A small autoregressive pixel model, trained from scratch: width 384, 18000 steps.
Rows from block 2 of a small autoregressive pixel model, named by matrix and row number. Rows with one number belong to one neuron. Each number is 500 + 40 x the weight over its row's rms, rounded and kept within 0 to 999. All counts start at 0. Numbers have three digits each.
After each neuron's rows are labels from the 100 images, of 14976, where the neuron reaches its largest size: "top examples" is what is common among them. Only what is clearly more common there than usual is listed. The data: telescope images of galaxies (Galaxy Zoo DECaLS).
# gate: MLP gate (model.blocks.2.mlp.gate.weight, 1152x384), inputs 0-63
# fc1: MLP up (model.blocks.2.mlp.fc1.weight, 1152x384), inputs 0-63
# fc2: MLP down (model.blocks.2.mlp.fc2.weight, 384x1152, transposed), outputs 0-63

gate.269:439524524466464524472485455526542479507517505517483481514505514603514483434456516581492515427535473526494526470490517570524454545447499527537483544573590459532540454464443469468591425465473501
fc1.269:428488526513460512504447521498512510528519557463491492545482507569474493509566477556432465444465475605448485469463515545443460541475488539532519516575463449494544531483509454532520449591475508
fc2.269:561529530500549524477570492474448484546522552507430482434453477480548509422553523447557540543534540446512532538534452465526504460519492476480501519437460535496489437392480560436449495480520492
top examples: spiral arms: yes

gate.265:505487463579522524435538450537519502541449501458488542507462457519541559489510534544496508507517492530498505409466482513456422530469493502476542453538457472483501547531529561495519422597530441
fc1.265:481471527532512495469550464501590532497516497485495519481494415474500565489479563483534497532452540513439476438499535449516466568519491466494477506477441555432527522570492491495512491574507466
fc2.265:515511526484512466503540551487502457456493566569494510496551503513469424474505471488494487432481487484550473529461504471498509427504467510487499479538527560565488465512558463419452432489502488
top examples: edge-on disk: no; spiral arms: yes

gate.188:477456487571472469453463482465450520406477480402484545507481515424513510508490539526477478445482543467490503517556484436517508516466476488496583548536509431516492522497545434512514497441503495
fc1.188:605541485510513487463553521413583525429542560476445513484437518489493490507473462547492524534451500442518524539494445423539451477542453469509440405474511470412505456520487497519483532487490558
fc2.188:466515471512597558576538498535530495461413500585526466553464511524508499515456436522530464449469519529528498520458549548504475475553470549510472534511539551539498535554471511439534478507401502
top examples: shape: featured or disk; edge-on disk: yes; roundness: cigar-shaped

gate.331:516476435511522554534455492544508498494533497535467449502505543460472517461484579524428510480453464442511471526548501524481476505507505490447455521496541514491509479469503463468500458513444462
fc1.331:473470488512496440504545501559465435607581537500514498569479568534441476406503552429540537489525538517528556472486525591463518552526558425466487496504449478431459588490488535518533496519482474
fc2.331:501453482473444563440445484430532491529433489535508527466502422543487516574504419486452432505512525524413473485525507402494486559472489569499500538519537492560504518504491494577474496448489441
top examples: edge-on disk: no; bar: no

gate.185:554513510533517475551505397499511462569497481495432498471551515453461495475540566537545442504505484484507479553423510540497569506487516461457530536481468510497508466516465433555466369529497535
fc1.185:484466508560507519504534457455514462526599490547536481476464433554521473531526466560533562512565531569426510550539518508476518492405497470435545592550506472505461478554591468557520481550476511
fc2.185:500547506479528493555481503493494495464431525492492490516517483425446459457496586456437468521415539478527485452481480473528556475572557493524498506468460499512553498444487509507459488461558523
top examples: roundness: cigar-shaped

gate.107:448569500520481479436503443481535514568477418455499455510488511524538430490501574466511467503502557507543526467524518502499524450512486565555528498520632489471568549472519415454443450532481498
fc1.107:446526465468476543461496518513520465482521557428523483512511446594427494552533544453522481540500462540594528454471521502555518526522518479543439518501512507475471501518489479508549465505474476
fc2.107:486402561517502472522480592544521488502413545510442473464516525463487445528486453451521459465440502501514549461463498460456448459487465573482483545463490434528514433463571473465508523450463503
top examples: spiral arms: yes

gate.241:514495438452601508534524479494492489484512492432437474572477452523529536463537484489501504462505488458499477497495458497514465455517466471491538512520507467519487483603524511505467573469471501
fc1.241:500506483477522595470528515454529470528485526484447507458472525518552483540474489463485510400509422531456480504504490498522474500531566549457521561497541449485457473551488479466447482533498469
fc2.241:513522552428470496520472522519465539509449526551464424482511503424502513476489504424500529491437451448497507559547489443515483501440479459557504423459438451510504473458544544616440543489545540
top examples: shape: featured or disk; edge-on disk: no; spiral arms: yes

gate.513:482473489519617537535514521473460499469423453595522551420486440499579496447483403527502535452488432512505469562524438587565501494442529523530530544562562451504493543506525536486448521503510501
fc1.513:542427477447503496450506479607497526522547397513477535407510508509534467462448482494510510457502471531457423502527460569473522435500592491521440452518497418485475544557536481459510507539513513
fc2.513:537602456601459518438541523461527466559519547482459507480422506562498531550500553479518482609476523461495516493505403544489523548460480471457500452467472633558551466424459447503508454490469474
top examples: roundness: cigar-shaped

gate.113:477549432552413452518441473476468470502521487450565526485418495550408568539418488606510474504544547475515503524559476525504512471413454541501489436581525546499580446512497506507495501510461555
fc1.113:564555562549526522530451486511544459531530505518482472460504511551559478431627580457479467455465459554521496430476517500499440504550512495577490503540503453514496537474546503519462460460556482
fc2.113:476520516524459457494440518520452548534583526532485586428441510472488501509471556550520449504461509485438508476435444545591477503459560516517462531464505517438473507468498512596478441544412425
top examples: bar: no

gate.184:484441558530414454510499551532527484558560495483523519472453452433505565518531544488538454518507507454517433509481415574476434549532499455454577497518488538567471479454507531572532500492511468
fc1.184:467467487491545455489472526524557474569531551531524588510560433475518553490528503532453510513523524517528439517438521584500427579459444531520548515596519403483489419510462517506492494491466510
fc2.184:448505535499476542475560496457479482575458480497528438473501535493489501511557462525493525542530582499501562495542520503445492498552487485486430471463523514513499525555505549443498514515564533
top examples: spiral arms: yes

gate.723:474542535514514462487531389528477500516491480473620487502480531542423479440493491511535591467460546531528508473437464467462471511458499466481415486476527535491500572499496435401535447531439528
fc1.723:493534489528519468474540485537524525534440481468565534502528548515444462502555497508532510474502531506521485558500471484428499534425531473519459385488454437492596545422485518479587507504488504
fc2.723:501508591494513488518438508461560555484456485528421543518538518514438486495558504540436498562502509589506537485468550532515599444472512506483465517509515564470413538497476445473538519552556544
top examples: spiral arms: yes

gate.491:512454549495500442521465528473475574533423501531544510474518512481528428501489585480499417499521448478500411511517553513506410490536482510471436503532586449466503423517432465515519524445499491
fc1.491:532472529455506534555520508529478420483489477500430524432502523461551368440527472542490482460517478499542452525473557550452528455576438489487567568491464518482536492483439452526541381486564514
fc2.491:451510471527523541492478479492544607496579529490571537546478527499444517531494588444504516524539459483487525446523489472542542562494577476543511470468539470459496519470527477531444451491491489
top examples: edge-on disk: no

gate.522:432541479485505486540489552466513459447486485475479483480478440538498533520466521445499508465541529529533504445519475523496425540491476536593475532513488465539511481543508467482500533472496485
fc1.522:502421536488473485440529566499518463480510350501518525462517498433559429441541535473574506459582476433493522538534461392482539496471441477529503530478510383483529435533521551528577546485441447
fc2.522:513561542449472473544472474521504577560542525553511550505462561427463542543552518501505528545471546546516496461409581416503571504456549533574558509408459414477444421507474465497503513511510538
top examples: spiral arms: yes

gate.133:492502473490500553504522505482462474629473505503510486438570468524526509437411476593567529510521543502503491511557479562506575515495500427578556479535453539477503505556517501504483498516522491
fc1.133:493528505496569518497587483519479449355495483496503548458526538537573530477522548496479521519540494535453440497472533448517565432453519428436491457550468508500406438545545499447457541523501553
fc2.133:502510578446477543466448522500471479433517482504443410511453507437535439517453548541531535423513477509520502506553449565518556577583515532528544462523463488487518500510495517466484536485565515
top examples: shape: featured or disk; edge-on disk: no; spiral arms: yes

gate.371:443584477498504525470479547472520521472469484427506484480500428505492559440517509500473504486435497538525452471603475500499484420408560397449481475448557446477527473516577482526565471528477515
fc1.371:475514482497524507508542542537481554450504508414469501512513473482481524479442537497510435479504558510467578498532505483519552458426499423388458467476509516500490413498569524549574489538478524
fc2.371:473413547504581508469557474564536481507502415502477475462551537596510462579514459467542527443482487504488429531500502510505491485531578481496540504519480479525528609470511484518483503540479525
top examples: roundness: round

gate.441:470489489521587487510556537466526532511506530422488547496512466571435470491417469519437484507594482512490504400432516495446494460451475492484506567485605477482530511493508487531424452502525555
fc1.441:486582472555517479402454458519502446496480491549497483483515614432501494468509543474521537538460502446530530502508516437536423489508571530572502506451444455535427537492471475478421461495470476
fc2.441:609452496469489497496575515500469542540520555505469542589560479524454517485537479525504455463476573508473502496482429496517583543575488557465537529525513542518531466528479520550474560496458532
top examples: roundness: cigar-shaped

gate.283:479589492514564452476517611516482563459452463451563467456473498511470495484486491465512515538546480468514526504508454479495562540448447531453539476433508433481500533462563473417504506446440512
fc1.283:444518509554516565490532535509487569572496454476490513496532459487545481550506526527514575545508456469499539512459473517517556474444497437418487531558500477514470498569555540517492533485509435
fc2.283:514453566464479442554485505545473518480452574534499455454458513440505484547466575488490478535542453477482473504462450480475550593523512460533562422542532419548490489407502517502569471539474512
top examples: edge-on disk: yes; roundness: cigar-shaped

gate.490:500491500477484519504493494502511449546435521497493426417500488531487513555569489553471518525452474518473536497466530555503511480553464561470461519447476458422512503471478465452431492519508463
fc1.490:430524503512457536508542504521508549459495519520470532487507550523446510497517542487569565480474497515466461503431468460592561538515538515515457480466517496514544555402541462515523441488464515
fc2.490:540483456523523500521513528485539497530465434471476503495452500451515452469547563566534461577520592479517468538489489505470546443469510500499528494516486501494415495476424528574501442563502472
top examples: edge-on disk: yes

gate.122:475497456503518502511454480504521541501530459506526554544529465481545469560526494454531499479525549535535447488442467435570525477496471493491484587444493548431482491548551449562531541523479499
fc1.122:547531430540531456491486444515507524472541429487484466535453523543481522507474485478454501500496531493557501471523454435532446539546539541544482484488505539569505525515570459535520384465487459
fc2.122:498542527519510526484457485459460523476544494491400546466493538409467555550482354512552505473532442501443552501441569500510522481493517523503436535524514493446455484449502535513532498470501536
top examples: spiral arms: yes

gate.217:473478519498457601503558501473523508463484455556482486527533490549483483495407599485585517486511474490509478512503487414529429508432535464421462513534514513566548495570571551478455526529439460
fc1.217:536463502529523576573477451529447540490436538541458438489549539459509537495473433459517502495461592453473502489516491405520466538453553408508483402479538515441499474518519505475485548510534466
fc2.217:447575483519488542510497454491559447433500396504482486504518458507503489528477485558546525543435507505562508506519519549537520482485517531527545441537492527508458413467445496469545519500508484
top examples: shape: featured or disk

gate.6:487551565569488558500425464526452524492441498545575444573457504545467510595497539537529545499488457564444590511519411514495521570445581505491504505516518450523489514531493549521507463513406515
fc1.6:548488467528533568529511455441483479482492539557469444570506462442511473438595480514470485483459472510435512493515536444546418453518487458509555551438531554505531540597523424484485557515555526
fc2.6:433523473499544537492506591483522537495498596500527561554562472512435624494495553498473441543530568490458446443514506539518481550545554515522562470499466511514484503507483485562491500505501524
top examples: roundness: round

gate.525:561509613518437545518566459441567477429558470461517464508454501537443520477542552431506484456506550509469536494475483464523466520604556580478534530539551485546534511518507483464565516553487494
fc1.525:528573491532479466551532497516500499503486416538471492429440496519534449529461463419516566509488549459507496496459534550501575476478494530457534534531468421485465561493544556466522504570502533
fc2.525:491517592470492463533546466521572444538488486506437506533531573471563445566463499423433509477481525474509420486493507496475553507565500512485436441454431524470507496500552477455488478462475555
top examples: shape: star or artifact

gate.165:539512536555525443464561545495502537543491522557499534585519497497456583477506533490477437507524456400473555468506420464542449530492461476570481476474518488571493559469549531507599507489483508
fc1.165:496474496455522522496544541553534489427477497498437479435483466494523481488478461538524454475468475533522498493465553483527575466458503415538463425531532563469532490450412519537439470521525538
fc2.165:516551514535497527499424515502476518498490479528457536453438521478492506499510500444587502492461559436488545511464511502481496581492488524537475544514459504519493474526453461462512478497394517
top examples: edge-on disk: no; spiral arms: yes

gate.119:482451475512537485521474433606511498472492497485498515492502495530390430557412470536591471495610477451519510497477476486597572440492468479481426465484486584525480496450484457565503509470474505
fc1.119:573484601495527496484495518410507495535503552496446523484492516492563528481499526470414607500456519499498527488514497450453450501491569521517482480520542438516508525481533503516474464510536477
fc2.119:514416423515421505495500472510519500546569464462540425508477499457444520503455421565510521521603484522505462572543509478594530508537504441460495473475449482505534536458540510538489507435519533
top examples: spiral arms: yes

gate.715:513431458543497482565558540540543587472511485525494480442481487518501511434515529519518509468501450497483521507445606510543508460490539549448469472471568469511529469397451516422554532490555509
fc1.715:463562535496515566550461521501473492532490602505559525495573461540522502513476490544438478485358556513475478486519558525518510471480482463505522452449508477441445485427458457504472511487490468
fc2.715:520442434549438553530512506543549491516530524547494549452491550513524565477422466565611477514486497427411484482474528522536588432562534513521615494615508469492554426459487524516524449489453536
top examples: shape: featured or disk; edge-on disk: no; bulge size: moderate

gate.45:551537475557471512449482437475548483582409537470451487455474547433466470546468518520500519490489555458590479445462455481491479525542419478492408441460432488538506498479485423465488532451530485
fc1.45:449567479418454556508533547555458561460468552411460537487442466483591534476527439463527527496501497493485505482480475521518515503496469525484529495542532528503510521463490512541515542583503524
fc2.45:468477520543492490547462482496509463396494497549522553527552560524472589475526572433454480425498506508564518462542524493536506498509525489482486513480500537486425510492545476455528468508518500
top examples: shape: featured or disk; edge-on disk: no; spiral arms: yes

gate.739:532553484528547617499504548456500449502550496451516513481512554493509554542528493553609497555489563463552508510498512528511447498488446521472503528551434512540444500546537483426458519518459523
fc1.739:450477467512568511517491497511511557501548466505499508484472621516490488542497510583447496464391474611538466523485517490466504455449463429443524460460419523445485480576569478473436436526429547
fc2.739:445483523498458488514525517519470505510516513430536424561503419573494478487428446436531522547555526471466552471534510487493561504501490548504510535595509452503480519499419513532510485508488480
top examples: spiral arms: yes

gate.151:524530516518558582541514492505512483531510505463399536464497529450521504472539414595482475532542497490526460500512537436552496488549430505521524433464467511443454438534496475496513547505518533
fc1.151:529488490518555492458509514478540452513438513520517470560483459529502458576398513545485505516523530515469494524568484428503494522480518452447446460502542561477495517562517452486531548492478505
fc2.151:497534526545447488517474463498469602537481454427501491436493517453517519465494537448472516503495418513463449461622581545490545484480564509485529560531510491480535427384528538430414539464444497
top examples: roundness: cigar-shaped

gate.146:442571416506501472500462561448530493555472501541538565484528481527498427501482504552518520483530511546509537490521522581537414509462454475568492467490480420512541496518484485422518570531459473
fc1.146:431478607455560524518466542559420455579481551475601520538516457491488572519536454518462491493539480498477533515505559526524555524477444525433516493439502526577481529524494516528459507466555543
fc2.146:493485407525496544506484503497504517483496455486480501515491545431502458484414545494464491480523476478391453542493456499469442460534576510528457531620498491469508538495485511578508529500464462
top examples: edge-on disk: no; spiral arms: yes

gate.726:468497452549545503459471572549458503402510459498528453497509496489465430432416541491503429516455498515579502522520482479493473499435564424445464499510555457469565461438568497514496493531452542
fc1.726:464410520500473503550452487490517489493448564594561540544512541484451422509463435515524551488514514568473539509395504445461536542581453550559484537491412494514390636465497538472387546473532543
fc2.726:551560568495486511472483529517499481459507527452513444484437453396540538479530504518450491563538480494534502539506486502478392514532430500503490510510517458500516409597482526484599427476541448
top examples: roundness: round

gate.27:493560502482529551441560455423477523490525417497488485533508570469520458501489532523430508435446545492467538532451523467455512451495467451469471491505517427570444562461465497451488431470432491
fc1.27:451465502380503515556493522531451589577495426526558462439516511556494494466521489554503491531548443491496525510439467493578513456491536434505506617549473554464449468591483552545540524545545445
fc2.27:570537478535484499452543477499542444420537554538485482568433522429504481551502503455487502491443542480485515405568555417520474535502414460516475510417536552425475522490516563519508522549462513
top examples: roundness: round

gate.466:510439568526514419524496563521489478426569421506480455555498466454479522560509519416528449402522527423510579498512505494501467501469516498534439533493488452517505429444532479540510504474463510
fc1.466:520456517566543513476448542493422458433567418571470497571466565537476524534512522425505478476521518461502613473579493509479503497518524497546448513525526463476530449546511503474548522514536486
fc2.466:485449519408472502547509508444513482471423503523532503544524463443583523535418485530468555499439479531382407483581481508541545482430488560495531499506509469541476474563535488488475502518530516
top examples: bar: no

gate.324:482462542500508474482516454521504580494485548425556494556449457512438468443442528572491481480513539445442512449460522480590536531469406525558556461527523541535530436408519510483542480491399475
fc1.324:519489500537487456503506553534478494522510502595485523476517532537528461566465463421477469537510478512449513521437520455393485486508578519505395430484540490449515453535515462511501461503571572
fc2.324:519543517459493470438518429462505549481451463452495431470561473391496485507453503544506499511410509457478515514526477482571545491574458505488582491533497475522460477428520387502445469464452508
top examples: roundness: cigar-shaped

gate.671:462498514489464503501465474501464491499446499503512542594445433469532505588501514455471470496473477530446561475505464523493475524449520460498519620502546494527478519487474510519527472575384461
fc1.671:487521422502468431537501553504515502495509497531517523489501457492502525537401532536452547541464477520555457524456491531489476497479459541521425480502525426486536542534494527538437423550487432
fc2.671:432484585566462514454533463487488477470593456447452486462428517496494510524534490478507470487452487500523523569529497449585484468446438456600477513423544527449467426573490496489501597444484478
top examples: shape: star or artifact

gate.207:554461478575419474438512568506507494567550520515452469533500478459546545411524511513487459594518518453544495505486464483470444539528487543470595549424451532482483518480574571572539547471449498
fc1.207:463470466529540528509495519493543504474404512485494473430504522473466514475474488513547468461489521542518463550484526514480453490591574503503500583474498519529529474455506527461580491486416550
fc2.207:502593526471489513492503413488540526539560467496439486520547468527479552528528415474470495526504526493518549561453537460461560519465493453459473524467520573540509559497539485507451539530506498
top examples: shape: featured or disk; spiral arms: yes

gate.74:444530475540533508455515480487457541508500484451416457509463462543503482469517470459518514477492541573461481482547487507502555495457497488555608468525559513522555490530575457506511469577480460
fc1.74:506474512425523497480425518485451524479550528512468474582511598441563480472519587450489529388491539508473473514491468531468513496501475550508507522554504475522469565430457537567479535484473552
fc2.74:481489418532469583494521547456501431504472456501458571510526460527505543443446477537507515563520404512454469547588428522461427520503539434480481454508479476502531495580512553419518491529510510
top examples: bar: no

gate.186:520484518513590528463509521510479498580452506570486437445447509512488533490463478512505545571551540390471544491525500456532572498592523516429516459521490512491518499488511525466532440440553527
fc1.186:571494499484552503487466476457486420514519402542518525510479486615563494401480497514494539519491519490458501452460478478442509493491487525496572530544497451498457458503518515471491457502448526
fc2.186:477492562536507465470452508501500525395513509467535439511432531531539477532559466520488510497501558469534478529573527453518468548423512471503511580501551502465533567537542443475455486506514453
top examples: spiral arms: yes

gate.717:491420527479496428516527553506480505412487541471492470477489512461513498510546438447561455546450510461424481601501507557472534507491505505431562473550531628481512495400486518536506487510493467
fc1.717:493464508470492455468443576495497476553584492480459531475475514554532544506516558526457445505496543486529435484513472501444438545597484559533539527564460434500476453463545464561567418557485492
fc2.717:505464504487563503514510466457438467454399479501575514505548499430527515530542408520511480525575511499474580568478586522491557425454443513451554436500529504543514496544549532420446505505531540
top examples: spiral arms: yes

gate.213:452511519528489488505508525508465506456480405540463562530469492575535515487508567463477472510496573533513573502559483494466438498482522437461518567569538484455455515494618479547542488540443514
fc1.213:518433559538497561429454479490471522443479479492489488468518443535491440468457464551531475467472460446472525450507514469522459613511511551499560535469523586544548483534457548531487573430519579
fc2.213:471483456460586453545548561490529500541489564457513459496533535535551513496580539435441529535483495506539508479426545463437463526529433478483436541554508486534525503520418461537505456463430458
top examples: shape: star or artifact

gate.733:413563460491455575540463472500550512530554541578515539499467566551473472524509527530450499486547483453547559453477506474530473495513574501552432550470550498497516502471504453501447489532485500
fc1.733:518450504536513453522526484531409465488463478479522529501547419482476530500548438431499532518463512503474453499481465462477520482472543470455516502535414500474520505511550492463536490524516506
fc2.733:521498411513479477431437490510477485488486455542478525466512517527493504560494497496429472472493503557519544510483531515531528562499549470512529512496434558532528440527573498511495547545523533
top examples: roundness: cigar-shaped

gate.93:522548511501522542484509490558507599525515466515505419475541482521512487541466531442457540498566514534475513499465512555481497553471483468496495478546481549509518553581474481501546481456501500
fc1.93:482461534479465524589484552439509401466475530451477532488460509510494504412573442507527422425454496469531466467539529448504542470488535529476498540430516445557495425410527526479480504535521502
fc2.93:530496496456517532523418584519518531548447409493440390475515496448472484495523459432464624540539522554484566582542500478416577475506433459543491443520501551487471447458470483489583563471509457
top examples: roundness: round

gate.230:418437436463500498528481467439518540501527513443468482466506500488535507486509507551503478578511482493521535540459488482544463551486414512529460485478520536494497443477514484460555492548551556
fc1.230:575553538556450502541599519514490544543536545538415489513507561484496517536558460460537460433536458504470494491490529469479466454477591532472477533523454493513495515473472547522412457485477439
fc2.230:434488414540565482490459448430550472490524524474492494509550387516554529545551515531498483478545496422422502551495581471599526511501503497492511451505501486511533438458436484518535526493570516
top examples: shape: featured or disk; edge-on disk: no; spiral arms: yes

gate.17:517517469467480481472500544523486533528578435508477524478498543473474535498527544522500510546535465506509471543487511378543545532560413453536526502447467569579484524535497547442559520482531512
fc1.17:537494472502479489491575536450510546549527532437386504506495458518478484497523538574453524485482474531479431512431515464485546536577465525498536470427540550475492521510468510550542458465460494
fc2.17:472513490522523474474505449446502548510489446488566486474529515521519528475581510432478433474488607500446535429475518408521490558457466434548500493507464496542519446521503534445466554443442568
top examples: edge-on disk: yes; roundness: cigar-shaped

gate.438:421460479483481504450478534496544587455423479483501591512467503543428511518444541491475435509465561540547496498418422583470512499473513482467464570539522401404552459575485509462506510485469507
fc1.438:502511473534542557508595465501514597511482481490456457384474491579415377512590474538529537550436423553542468516462510479519491502539504503487507521492475568488531489454461477554466482419526540
fc2.438:522472446496497507557459530429431503507571477429569438488539511419527538547493485454431473507522530496486617479583574491443505486469501569493518479504490502515559552503518481463489531511499526
top examples: edge-on disk: no; spiral arms: yes

gate.303:430518511458579517475472469508505498545535538487561518556445535534506503406520546551437501439518464431481418462526453495486465437476523488469538515513516481508541512525533501513492495531498496
fc1.303:542515488513501512518459472473484517485467609486412497511534422525464513566534465436470522498437577532457509512474464516539510497529386480478578505517473510513446465481514487544432499475493547
fc2.303:432482528471507428536502474466498478563547462433558468487432568466543553521517507450516513481462496406522473523480475440584444521472511556539574476462459515514469554573494532475485521525436518
top examples: shape: star or artifact