{
  "tie_word_embeddings": true,
  "momentum": 0.95,
  "orthogonalizer": "polar_express",
  "warmup_steps": 540
}
Rows from block 2, named by matrix and row number. Rows with one number belong to one neuron. Each number is 500 + 25 x the weight over its row's rms, rounded and kept within 0 to 999. All counts start at 0. Numbers have three digits each. After the name is the row's rms in percent of the matrix's.
# gate: MLP gate (model.blocks.2.mlp.gate.weight, 1152x384), inputs 128-191
# fc1: MLP up (model.blocks.2.mlp.fc1.weight, 1152x384), inputs 128-191
# fc2: MLP down (model.blocks.2.mlp.fc2.weight, 384x1152, transposed), outputs 128-191
gate.414 087:495541509452495476510527501474473526488531520483492465494521484535472510578512496493483518465484501495513533487520513528482521505491472518461490519531465531485449488475455491475499489480467551
fc1.414 080:508457480512465495467495482498515517507447479463524532519513537493506445469488513519500529477502492475493496519495513483509447468486493505520520483508503485487539499554524518534476519540503479
fc2.414 091:480515514481492480509450476496489478549559543467496477489463456507493497522495515520496468514447511501506525541490510463516502478457483495518537521508541515477478501486470508474494521492479561
gate.415 118:503487464462485512489502511510508490490491494538496507473498508503548493480509488481512472475497490523497551491468514492482515485575492515488509503494484490523534486514532493522517491479488536
fc1.415 090:519525476428510480513501513528504524499543478516537509536506485509523492445484514520507498511494505465480488481518538516466474486546515516499469468467521541546491493479515464517482488523505495
fc2.415 101:483492515464488492499480501527495491503481545536487484520497507495516513512448457528491463504516497425492485504518516529519535497545471498503466547515480544504506530495487478497543539486513491
gate.416 093:521523495533497527501541518529504462514522483465511520545540512453537481481493480480435485467498486482483515455497466505492510458520523525497467521523475526518479537479515494511490510481491515
fc1.416 086:510490527511522524504502541471505492475509496478464481514474525527477494523478496450489514477531474512467515482524516492479523450509497483493508528524430517467472498472492474487438505465499533
fc2.416 084:484489462492501489479487479521537492536471504524505501478489445514543510472516517512519491519500513467474502502494518571486441541491479503497487502487513460524527511493497491463511503505511485
gate.417 078:548478494497483472473512464474485504495534472484471488495496479454474471488558486487506514504500525508517470499530491431503520501509480480455519513479527511479497455480512492486508576491509497
fc1.417 071:522477488534515509476504534522471435522496482508474475494476519501484512514522530473494564514492473497503468493496476533488520532544506487502491552505517493473504484523536524478438510491474528
fc2.417 068:515503494495473498507480483561482502506474506521540521523499519521466489461523452549533493437498475489520525521509488503526532503510499508497457495505491480511509531515527445512538481508520516
gate.418 085:524487507476511472469479487517480489508452499412470535492525495518498534485531516516447478476507523514477524519497517481492495479557505463489481513507480493504501474467456491559466525482474483
fc1.418 090:486553485513527502493497520491472522485489510518467468545526474515502537515467499475554540499519524479510537530490527494499500519455473475468449500466483515484485497498504467497490498483528532
fc2.418 085:486449525511481488515500490499515528486464481518517477475487465487552459521480484533480505521525495523554482493512486497467511490515499494480527491494512492455507545517474505537469500528453466
gate.419 120:485531474508493493508493480485486483469458464502437511504485493514479520502427476512476537451490513474447492536481481515514558522488548505513507517500520479471519525482481527473481483522548479
fc1.419 100:496537489533481494481499515478512525499457485511491541499497485530470524504508508487511480475557497498468476500490525495477524520544520521466484484519511516504528471490520530497470488544486493
fc2.419 117:497482536483533482499535488520485504520484537464494532530484514485505539546508546511512493509495489525516511517460459460506507488516496527496492493504531461505536505491521502503523493425532487
gate.420 098:479487497492501520482485529485518440503536521521506486528480483508463547465535549485492492472480468495498504505474519484518505456455502525499508503483487450499451471467472490499534465543494516
fc1.420 081:497459506474478479487509517522514473500490520504513491512473469530495526492529509510509492538533492526474458480472572496483497506505434494509484477522499521521507476463533479537504485555496478
fc2.420 091:485524522523535535511524468491522503502531463462496491492515558497535508539492486473507493498485562489496480509475481492495494510501502549477481508474474521464537513520485474451487503498519464
gate.421 118:485514482475504481506463475538472467514471476480515524473502509538463507493508475502475495505445496491477512463494525501496500532501505480520484525479493538481500526494446489472490502490482535
fc1.421 112:501530517511487518482476507551488553507530509494502513475487463484486490471514488536472500445459511502498571439492532467475499515479485505458483516510495477494483521519458500507457511472480490
fc2.421 118:515496470508501499503466513487477524489513452474494489544494488507500490511495482513501468541531495553506532525489464477514513487522495511498521473463477492515484473526518486528477480480473536
gate.422 139:506516500470516478497541513443474476489534508500505539519507535518491458524464479493483493499489526546486480482530544475476481515532522441486483487502457484530467490511519531516480501507499465
fc1.422 125:475470456504504476473467496540486540489493465515476504497519497483548499511548498536470506512497508475492535515507503531544547524468514527499508516533541489512503470496519512499501465489476536
fc2.422 132:516524518501491528554481507495514515496478496515486467497497494457519506514478450521501493469531502465463498525541473519516534533497474555532521505501494493528495499516480503479494527472544512
gate.423 093:517517526514521506504509515462539533540493471518504489479500474461520556509530526447474461504492494507503541495492494503488467465499500547472483493502541504503504488484449515491501524508502534
fc1.423 101:493458475512466495512480508447495535486530489471459462488516501514497514483469466517503480503504520476502544533540459481515528450491540476503448506496521498526532504528508458490490482483507533
fc2.423 106:476529528493489527490517506520510500502509513558515519478454448571509526509522511479512522523510545510475500468480508505497470482536498501516487525529482472495479502462479496472501504498520471
gate.424 081:498477475496512525516481485520527521496476470504473528474480498526475499480499500489529525495511456523493447486518517558477480450553509490538507531512499492476525509517523515502488513493521451
fc1.424 095:530508506524479479492480542460529468472482479490501435537518527456489493494483437511474496524465524512496543516506500495498496564473514499489467491485517515484508497497542491489518482514552499
fc2.424 090:479519509486544458502495492526519512501511525520495522488440484506506522548501537475507498548547465509510508542501500522508519463495500484472540460490520489539541478489495471491482489508480515
gate.425 102:506496499500505504536494500475497483537513494532502510514480501511433516501499539452484457537539499471449488466471473481516487495472485470521488518487500497500482499488533484493480498559526525
fc1.425 110:483498496476503520493510498505504526514526532506467504501513510454498505498525553513539498526487501481500500489509478490522490498461458499482533483452478502480464503508506501476461483519458511
fc2.425 101:506505535472488494496537494479495483507503518508540460500478525511508535478496477489501523437484509459498507467495557547474450512486510481524467482503479501480565485496509505501502537467542490
gate.426 094:510524500502514476484521470502479465500513528544518510529545530483492507502474482499484494514523484512493537507517490469501494480522595541542487526511460496496473509549417499503514510504534477
fc1.426 108:497511505499497518476545485479505475501510534510522543510506488496505496554496455502443533466497489500520452493509513488517483482534504485531534512477520526469534499550486528514536492534534502
fc2.426 087:493488533501500516506525548522476501512535514510465511489484529516500522500511559526546461550515530512495528501548513490512520518481469496490460500487472494495464491482506482484485519465474527
gate.427 092:459453515478472460517523503504511499544453495526513464537508483530460452505507489498537446497505553515467468502453479482466480516536502545526504506449482513518532499514499507480516484480439531
fc1.427 103:468546494493501475501553530505520510487514478495522464520484544520500487479473498482545529501493505505492478439536561507495489484457501480482487477449523529507507511523516508502483451519492499
fc2.427 109:536452473500513502501487505554487461531485500535465499479521499497498524526540542512475484487506508486522513530511464517533525469530453541488477542528477508513485498518470498489485475491508555